{
  "arch": "wavenet",
  "model": "sound classifier",
  "dataset": "read English sentences (LibriTTS-R)",
  "train_examples": 15625,
  "n_mels": 40,
  "hop_length": 160,
  "input": "log_mel",
  "spec_augment": true,
  "win_length": 400,
  "targets": ["voice"],
  "num_classes": 2,
  "norm": "batchnorm",
  "depths": [14],
  "kernel_size": 5,
  "stem": "single",
  "widths": [384],
  "mixing": "mixup",
  "label_smoothing": 0.05,
  "loss": "cross_entropy",
  "init": "kaiming_normal",
  "residual_init": "none",
  "optimizer": "adamw",
  "learning_rate": 0.0015,
  "beta1": 0.9,
  "beta2": 0.99,
  "eps": 1e-08,
  "max_steps": 16100,
  "batch_size": 32,
  "epochs": 33.0,
  "lr_schedule": "linear",
  "final_lr_fraction": 0,
  "warmup_steps": 320,
  "weight_decay": 0.1
}
Rows from block 10, named by matrix and row number. Rows with one number belong to one channel. Each number is 500 + 40 x the weight over the matrix's rms, rounded and kept within 0 to 999. All counts start at 0. Numbers have three digits each.
# filt: filter width-5 conv (model.blocks.10.filt.weight, 384x384x5), inputs 182-194, a 5 kernel for each
# gate: gate width-5 conv (model.blocks.10.gate.weight, 384x384x5), inputs 182-194, a 5 kernel for each
filt.30:463473486459454554581592546502549595617543534506460404474492489451445484508529577555540503480415408435465511466459486505477441404469487511495477514539440500520472455518481479509523478423387455473
filt.31:515535522528535443451461438478414421431452473515506487492470542522529533505430441460457470525528503504490490477491475494554534547525510514515522504494512542550538540491497475476476552565544528521
filt.32:521507540538547460443421450486448440452457494490485505477455490507514485469453447441472480490516511475472500510514477460509530538511498451474474462445520476481502498480513504486462521534523502492
filt.33:521502538533553469488512508563458455484500525511516473453412513519502485448468461449478462496492466442384475473442414381536523481464421490491471469424509547579590614478478422416370538535490475456
filt.34:496513476509494534530507478441521494454422419449493517533555468484494518530536519508469468466523522550611463479506501545455478521553579490499509516534507461464450452480507510524555462497526547566
filt.35:471483490496481482491495463458479493465484467556569581563584539541558553568458469484478471565590598573567563536524528526542531571554565513531530533557500505520495503545556557539544555543556553551
filt.36:504498491499494537583602587594459447440464492527499517513481525508503494483478494501518525480485479474439441456457461447511497493491467505510500500487494495486486510456457462467447535523520505481
filt.37:510501515515534544550579601570458460484523517495481444434451486478448426433514511520530517443443416414428445430401404410526494469449448490479464456445502505511522515422422413417418509512460437445
filt.38:456448460442452518492484484493490496508490519477503496500502548564546552560466453428439437491489487489490541532541559530495496493498485579569552570544494516514508501513536529543519524554542567547
filt.39:536519510495496403437424472492512512518540546541529531496473549546559526509492505493498513541526537518498546535556554557537524517505512529545549539520472489483468495536550546539546510479502472464
filt.40:510508520519519527523496529525393394356421457493489511461471517518531492511476497504516511505490505471464489488470455446536539571517495499498521494486483482498515523494497478450476546532565484486
filt.41:486494485501515456442449479495462435474474488495498478478449560573555545519424456423453439525547524515490524518502505477517528507501442519526519510474530510542546562518520515506477553563527524512
filt.42:419449463497499486503537528516452495519519510612544507481493620567511495510455488535540529546514485474484588547506475483579503488464454613594538510531384460489514493570539493460455540509468470477
filt.43:512515517491498467533583555565440461466480491546489447444452494456391428423487506544521533559519493493489494465449477482553498477477461486448414425444475509533495501487472475490502574514495468461
filt.44:524511483486478480446449461487537542556574544521519529509508501512502487490551516534537540496525513493500532554582539544507523525502518495502505491495488487467480482525535555528527496508483471480
filt.45:484479459482475467475484485462533568559566583510468467463481518520508504499432429446444464529506505505511535539565526556499448474461486541502514495516486507510507505550538549530535471433448452449
filt.46:430423436424437531535555524535553557538526513472442444466472492503469484479486505512496489482458458487479536522503507495466460449488468526529501518502450450484470495511506494513505456430448453454
filt.47:501498485487509462431405406434578531539500515459510527566547471497494508481512475505491504486515535549539545573572563550470516518551536482504497516478474462460469501527536537540505456503523540519
filt.48:447446437454467492519501517518468468478511510545551540507492533534527513525509495506514513534551532503510567562585571551556539525475476527542541531541387400404433440584571562572547544539525472455
filt.49:476477478491483474444437438458574587554532529499516505517513541537560571557484470460443452528543552551537554574569564555530532579582572508522535529531517515497486504554561552554552480510542539529
filt.50:443438437428431497491461442484506517531508527473460494540513554549573589574463458432427455526533531539530527552543567552489453491516495531558561573565505484485487465538544546556537517497488536481
filt.51:446474475520482432479465509490428469464498498546502501437491615572557503517374414431459440535516513481489528500505467475537499486442459602551544473509458501499552540523494501447484577531534527519
filt.52:515513515495504512507464444403527526499508497468486524553570520505530538562480513489511518509502535535529516524542554534496491554550568489479511523527526522499490493498521543539546462452507492532
filt.53:506511523514507547567579561519512505534497482511496486488498483443458472497583576571548532507503502490493468464465480486478465470483494497483483486497544551530535509462452456457485496501479485501
filt.54:464470460479496486488467479458478506506485470523514512512505563570539522517502504537539541542531526535506544544546528492501492507496515572588556557526412405418441454546554527527506489471482463475
filt.55:526532524512516481467479455434443472421453469550560581548564511508528511522512509510509501516544561570565508525536524551545540577552579475493507509495525511478472473500511503526540574568567534548
filt.56:512498478493489476507504535560475462473508525554571553513481510514524487469502502526535544531540525514486506519525549532509513514476445505507515509480461446448453465484500518544532522524512491471
filt.57:519529539531530477480448471475483465465453483505496510515508517525532527529463449423440420515503535524500493477476482450495501542540545502488517511511534531527526524510508519499484498492534511507
filt.58:512503474464463497475440451454539523507494517524548621605574504534549547521534516508508534510531574602587524529570591614529542578584549493535545564544479452398408417532547593604609486499523535493
filt.59:499481481490503530498467483504517500443458465495530558537510464505524516498480465470478489524555580582539525556544546520469501540537515440468512486469512469471464472504518525511515465482501509494
filt.60:482501487494484531507518521518471488507499498521535537533523492486488496508511523519495502555551558556540524502537528535529532512523528482477472494498495520518513506513517524534529506521516514520
filt.61:481491500509522490494529536549400396457476506530526495463465511519503480465489476484515542561576554531503515528508502482558562544507497505508492460444503498552561581500527526505504579585563514501
filt.62:507470497500510478459420427454519535501520501520532548539529508525540525522509519513504506495492527533524497527547546524493481519506498538551570558548481460430441447507520530552523471471490461468
filt.63:498519536518524557562614561534526536546511501476458391461495447428402463486546528518486454431411371458472431413393422442479456415474472493489469498511474493532488503455433398451436449437388456495
filt.64:507499509500497532534523495455467487482477450477477498516555497502504539551463447456446468547533545548579532532531539555524536552564609489474486508535539534536517477537529538549554528539550564592
filt.65:469474472473496470483473498484561532518527519501503547490481533530567499507476486490509510464471488465486542525541517511472491540501504522533537483482541524514565547529505511494500460475506461476
filt.66:511541542539557559539544556539533515491494463403393393420467443455469467489524491459488495433435426438466449444430430427412418440453475451449461466480555555553560545432438413427427427437464478505
filt.67:496509505502481549548505514489542552567539549466473499500497461492522501493573560528510523400412421417438479480504490499429444474474477479490552523535507515488509479471473476481487462445449443462
filt.68:588607582551526494506492482478513523542532508478456472502536456448470490509525543547544529488473484490531460457483493519513504516510531464435472489510549543521507462473474484494535477471466471492
filt.69:588582561564540518537569579584466479499490511530513511513505480457445460467521538535519519502474453435428426427414407416526510479488475475471457475470484500508511501442447418439431522501464473458
filt.70:523503514514517510476464486519471476466481484491517501475487529554555541527421405397446453484500497491514482492494503498485495518483484479510504512476524515518508522492503501506495502512526506508
filt.71:516509518526517487518544548551461448472473502481455415435454479459417397425461454469457457445444427454449417417408414425486468454447451469467419381424502514544556560417413395407419513508487482491
filt.72:512511519497519509519518505531433413386436461544549557526472513537527519461468483498505532516517526517473478494510510472538547559547496481501500496457517507477492508505526509521473558565557535495
filt.73:526521543545528478460474464477513475492481478510529521568560469485468479495500503527542532531551533560562504509494490492496524511544533444463451501472533526550492491493500497499516496521534549542
gate.30:515486474503499422375386375405537521553541549540554525556545511552517542538527509503501503522545526542527507535532525525528560536538520493529521527520492493486485477522553550542548496517506517496
gate.31:484486480512511557547545531537428425427432464494503514492490514515520513504499495500502487508515507503494505490498495473506487502483501523496502493496476501501526536513500487483473541537550531527
gate.32:447426456454484475480450473492485477473513488526558597537506544583587533522495508493524505530538555549548538539551546526494510536500509558607616525498459437442478486546542544529525482509512485484
gate.33:556556553530527472498491513514502497516524535511500475473466524527508503514463474471467467533546535514521494495499498494504488478472472468465443457481585586570570550484487491490503525505495475469
gate.34:479479486515497476490454479444470468448462458541558632558568562537586537554507486487487500553567616591608564550569536556533546607575577529515543505515470497479496488550539556546549552565615574566
gate.35:521504495510504562576580553534510524514497475487479499508535494488488507513544542557533529517511515543563493509509515512495470477489521488488497512523483488469468456487499504515518491472475490519
gate.36:512500517497499494495503499493533521523517518495507510519537478495495520519495505509487492532547532524564534528533545549453467477478502456469496499521489465452454455529527535542549460469477488486
gate.37:495492491501500486458476482503487485479498538511512531513490497480496498471491504528516501548545557531510513519517502499495500520493457492487502491491479483468497499518530531502504494500503509472
gate.38:498514513506512522506533497480468460457417432495512489527544487489475524534541535526508500532536524547556509511502532535501504515536544478477479518531527510513497477518516497523524528548536561576
gate.39:521518513541546474481466495521442408403441459558568575520485540534547516479462465465495499581583597537513538537531474463558572600551525516495533488464502503518545572542534541493458581558606568522
gate.40:544518516503501413393423446469534524520513502541572545544555590598608570575463458487482495544571548562563540532520542545496526507498496542541546532534510486511518515517516511519533477494476474484
gate.41:488486483491491512531523554554506510549528531521501495479487512514493479486466495495498494540522508490507526519529525527530512502498488518506499483488526528519527522536528534519523529513493493472
gate.42:541549580593607517527500519551535541514549540507482486468462491493506466463559541531545554429421435418433445450427432432483469494476466499480482451438528531564586589438429402382397470445482470456
gate.43:466469496489500464469475490505547551555569564521502479479451525501504491489512499499474483546528523509501553557548545546514487469461455538524506504502472475508501537554558562557546501494485473473
gate.44:509527525533533479497500519522436445441453476544537530520513507505477492495520524542537549567564580561565512510519511518544522537531520484482473464471517512520523534514512502507501547533524515502
gate.45:524526541544534449480456490487449446440470475583591570548521588599595577564476482468498485530496499478463485473453461472580558576524527525527535508489497533527534522493471456454454562567584532524
gate.46:490477460441437447462452441437551581554541556487473488503514476464491545544483490495500495532521529540527550553569566580494504500513519487499500549552480466461457449550558561561586484470468486486
gate.47:515549544561564479486468486488465467472471468560526514502534547516530505517526530519504515592554568547555553542529518523563537550536546519494497463476449468497519507575542545520503527519540536538
gate.48:469474479493504464494494538532469489467472448575557549499506591551530509507530536520505505552538534497501508503494475466553519539495506558540520495509453453488491519529531515503479557536564522545
gate.49:514524513523501489483466482443496468448454436496507529530558467485494486530495480474460455497516561580590498495514520536520548551541578481465483475501516517504517483498511531528533504506547561581
gate.50:485470487483475436434421378377497508480456465515530536622604514517544573562481480476472471515520518559571531535523540550504518526584579507521514530539513508526476458527537533544551533505523559537
gate.51:545523527523509433399362365415489505513500512526570576570539535566555596566484457463463481530571568562553499524525546509501519536541521487517521537503553534547521534478511494527515521559550556545
gate.52:451452463470451500494509524526473445477481495542561538522503564564550513503531533530529543496505504488471523520520497509516502503481466571577563549523430418446464448539529508495492507511500500492
gate.53:453458444464490503471489506533471452469492500502536548519504532570569516523491464522528546557567538506494595603587550541478499508486482524537541522531453443447467475567586585557538519534507480473
gate.54:518509515532537474468489537531424429441500498527523505448460520504503479469461493487511513561558527477497489497478468452560572550487495494507501454472532500515540548501500472457455554560550489489
gate.55:537540542547555439400371403436486492469484448533541544531521538537547527512467437431429452567560560552553526523505505498568547588570556504512515502516494511495498491542538530515513540546563552554
gate.56:521524530498518520512511486488587564539525525446457483504522478493504517543492471461477475418445444474483445435444467461426451483509522480482504526524548546538520523446447454463468428474500503527
gate.57:492483489491489441436433454468479467463458450498519564544538527539545538541448430437460464595598655600602559567567557559507511529517512492495520514505528522501517510545541560564556532559571549566
gate.58:524537535529538476436429431442519486446456451479510518503516511519528535532556538505513504552571580564555515527520517508481509530525523484500493496493544522526513511515538514519519480519531535528
gate.59:561565552546566493516509501501542569591593595494492500506485491501521511510502510490484479487478476480474486490489501494460436426442444473463500492477541534530514520479489493491491495471435444439
gate.60:471473492511515505508521515510487483482485477531515524495490593598582579536464452475479476502488494468489520523506486484485476478479475571582562550509463473470486484516520496489477542526518494506
gate.61:469494471492490480484488507516538511540538574523514498486468530514517488489525506480492493483477469458473520491492481467497488493475453526526521500485452460472488507521504499485476460453439437438
gate.62:534549546541541535558550577591498507503494502527492489475468489482491476463583599589581583536538524519507518516500488493503492488469462493468470449441511526530535539525535512505497469467469470472
gate.63:518502535523531499496501514521514501556530570471461427417405471471435436417510513501514524519509490516484517508487497488481472445453430471473448436425475476512505528509523493487494450449428432426
gate.64:519538541542536515534535574537475498507500482544524520485498535525513488518509529518530495559525522500519536510495473479520504487458482524485488469482455475516524518531508498484478498481464472509
gate.65:482489464451460474454471440438550547568554539491514492492493518532531527523479467480468490500492490501506519529524551539498501450487489509544519536520495463491492497534535532549533471481468468475
gate.66:539537519520532494457457437448476451425410412497517556574563480497494517519474437463446462509558584584567479496503501482522541577604569479478494506507547508513519500448481500495476502533577590571
gate.67:490494493488498528515519502499498479489495520514525533557536594594602600589491487481492496520526517513512503525508513494473490486490471537539550563539489484493486496525521508520505480506504506492
gate.68:547550555557573510526531559590464488486474470530511511481467505515499491470576576578570576494465456452437431410396394366506492487482490486488495486447493519522522558425403401389363522502479477485
gate.69:519520508523530542513511514474471438442460438480501495518535444471468482496553523533539539506526517509534502517504484473496535531499542444478478472468485463476472495503534511500485466504504510525
gate.70:515500528517535420403403463460467438434424410532573558549533534537527490505489474476511519562596574567532539557537523516551593602586587503509497477483513512520536547542556532527506543565580583587
gate.71:514513518521523398395408414432493502490509507547521538505506589603598557554414401421442471563571558537515531528519520492527525542492490517531526515503525514535529544524521510505505523528543499512
gate.72:391390402403431533512485458465519509494489490469498509532514504500519535544524513491482459490494508522504550566544552538488522529537524546539543551565440417412406446554560556554554482490509518529
gate.73:447481449475473518538505480465481479463458452467468493510544455460474481508517507489477431503493516527548520512519520510495503527531554495482496501510461460477490492532523507528519500515534551571