config.yaml
arch: "wavenet"
dataset: "read English sentences (LibriTTS-R)"
n_mels: 40
win_length: 400
targets: ["voice"]
num_classes: 2
kernel_size: 5
widths: [384]
label_smoothing: 0.05
Rows from block 4, named by matrix and row number. Rows with one number belong to one channel. Each number is 500 + 40 x the weight over its row's rms, rounded and kept within 0 to 999. All counts start at 0. Numbers have three digits each. After the name is the row's rms in percent of the matrix's.
# filt: filter width-5 conv, dilation 16 (model.blocks.4.filt.weight, 384x384x5), inputs 120-149, a 5 kernel for each
# gate: gate width-5 conv, dilation 16 (model.blocks.4.gate.weight, 384x384x5), inputs 120-149, a 5 kernel for each
filt.201 101:449456487495555501480515506602485488478487393537503487479372525509492461374500508484451441451528537545616453521534482505518506523523628428475486483536507462466532501479498479473374546535494501440522529508496556511525504522564546516513509420522524519495479490503511467451525531517492409495516488477367506521518492454486473488504479559487507508523480508483486406529516516493548432459484530607448475472512524486515508471453503465472517443485460490504546
filt.202 100:457554531491516454560496494484499403423475445519429430475460550417483514492544447546518470453620500487551488515566560558485585534516554476563577522511467448441491512552435497496458544454497507478528584532503520491496415466480484416423489466543452432475508527489601551469536435446493472532430512523461529488591527478479441456481481492520416460490542452535508513518538487487519463542519503513466528496490507533465530515464465413438486484473512545535489
filt.203 098:532521504525459507483480529575452483489480534439468475452541440484553472458495493556456415602503501500558548508511533426572481480522530519526523536469464498436515571432513517479439481476519433457549512520515481539502522492545458479450475567492483538481549476515530492374441448501447549460475505451410482488541475396456511501499555504502461492593477516547494413540503497499522520513503557534463505491541544460473554450415455486454495574488464450480482
filt.204 103:551435485488419538473461509461534615553514526518611554529574449553515520579451534498514561526436479466437489500465495473507410444485478504459494507458560531547519490488579556532520459566506529580454442453485494527466464485530528586544503569503508501514583436512490515499489580538503568455581511535552444528481529507553550544511480507497511508501482543520493542502450478492524540423472484428556493498494463451546499538544541559571517492543523495534477
filt.205 102:478509498497508440514530526517495507381438427513514438491454534486468462460544481450475508462535482567582522444493506506480515549579573502517492514513437507462482466563502441447435520475487491513528518577547549495537470468531480485459495493536512470471519573509503466493524516471483488538471466471502557478513480497463509433439444451514513544516556499474459470501498599560567450524518504508451552492467439581525469459482473519438476459478529513512479
filt.206 102:527498538525503526479486525513436554486463469428528469475485482545465490495521539482461510582534486499485592544506509539616481478514526503495565499532438488493496453394530532474480504522464440478572475503543581563478476515535466505455483487541483467468530488546493488484476498453464489467541485480464484552484489484416509499504447474454458496484494528568472506575455485525558519483531547502446504552518470515537518462494416515489477427461538508499454
filt.207 102:528477483543465508501442554442452525438498535482541463477542471524496423568492537510423527527477468565423540463531465492522491488509442524488475514488442521448552523466515500490560479544551429534531466555502484481508452502462482547472492524487504478463496505533517462545480531457474525470538552447535488538568470525463533375513525499496444541483519478545399537527460555498491521476437563460464524425541503482537489414520450532439511520445545485563481
filt.208 099:502539514503431518580519493460470496495510512474496493497541496408491481536513425471501521507575424478516469445498496500527541500487483497532516509428444558552483464478437489516494538414481484530531479453509527531527487501553469505509503550518459498525564491402491497490514503497504534483418484476498487424480497497480535576496465520576528507499531408465532539543508485528571509585539496459464569519500428520393481491503464527559488468488577522475414
filt.209 099:482481495495498498462475503609549557477433448537550474468496508550491518419467528519497418519498499467593478513498491415476471470525567458491557484499542495420487503530545525475446515521520513473466473554527550510496468498547549523425471520495512483475509503550565539414520556503488524508536541504391517556559524420519516421465464513456483498619458534560501391466459517497551487450489484548497497487489496452556533502386526503427448476505496510521495
gate.201 098:549468488464536461492483424564465536514529522447571532509512498550553565439555547528577452520478458465596648518492541444527490470457518535465508457534449479470487556483529532551491510542530558458529493490483484476521464458547449538508519495438524479465494566493548578435422550539524509533518543612449560524545603455449499480504500396493471421542549518533548436486515477458525492458462438547489466493471521520521557560444447495485494526567476464494528
gate.202 101:492468378437483553513511503498525534574499546533534607559538500520591525516464511579526520489498469534473440505501447490483475445493469497490423436517540511503488515511503558492549465526619546518467473452519463499507533591467554555589541513523546587584485466478506469520532528632573519491512588525534448488534475529545518511462524561511487527488443501534505493496499476540483510468404448480493504441434497456490540509519548524533480529502458462433533
gate.203 097:484484458469511565554533546452507445529487528513486529520505488456508532534419469536510543415491510510476350464515499544470543502552491493482492461532588487480507497512429500428523451477534524494474540477542454468523510578493528516515536481481500549586475463467492445557522484538535488455450504451527427453508450551561465513495541617568499555428407455467511524491543505556432548514478490505549480467464547439430498486547559479521476512499496511442519
gate.204 098:436518493474494534594471479456510456522562465557495537584503557437496566531500413544516520454571505459465398482556478593503596505453511474500494459492489504467571462513405530534492537465500528523522533501427537529594518497491559520498548497584532486539484481412525502536577488510561482494404528551538441419547509532493484480556471560569450509449488405498526557543552492437505464556505464470456495481527476484422530521507500490476549444386500494497467
gate.205 103:543551522478440500518461545489406465424497530417427449536576441473492489527445493522471506528533509492505535523550462472587550546513490541562491408438491472430516525433480445457519464486517496550570535581489470483510510533531426449461563555443467504493553476517525455495424455456535570439493493481525478509522462501454476422521523497480443541522468510555460453539517556510502550540503480444507517459492481468483524437500443471424526525536516469497479
gate.206 099:555464452504471599519498478510453475497484511454507541508528409527537530520391480532532518590479483450434495455485519494562542535508475531464442491533555503493474490417451484504539397528527511513512523537520503497546576516448482556561503518446584596525479424414449514513445527544515535438457490502514435429454520512500495482506485575584504458507409500520512531518566565515521587482486511475536448425494486389482514534501507492499484491555455447497516
gate.207 102:472524473499506484529470508513477383494456529486417495488518536488569487484525512563498505485498417553551508542592538458540552482532533478510473491521461394478463525497464508448492532499549499491526616502536450516496436497483483429504525511518493466490449530518586489495493438490509522510462558475491535515559485508470385492458547495479457489510475499531504448520575471523450473509446496517489449462466514532495551458483470390493466547526471474451532
gate.208 100:475536432439540478547474490618532489552520491500481551541486512458593527409533467577516440517533436504607513455501462422510520502467552472531439436544469535473488535493477496517438560447583543444501506485466474553538553507557509506555553483547483554548488497427539483396519479547539470521448550536418529445542484431487519508502516481536475486590511468517490400522521492503507477563450459575449519451467545511466574511430488508490510540466508464453574
gate.209 102:359453482502502481489458419541538521537499501601538518500481588530542555469557516507523442454539446453518527481517523402486491470466485383442456504536467517516495584509498528533487609527511511466493481462502466533566475467494605534511487486595528499482456513504506512448620541487492488560501521520467508516510522464479512546497552497510501455560545481496569439505483465499480368467484480524406495495513559523509501512431502526518504570432481470465555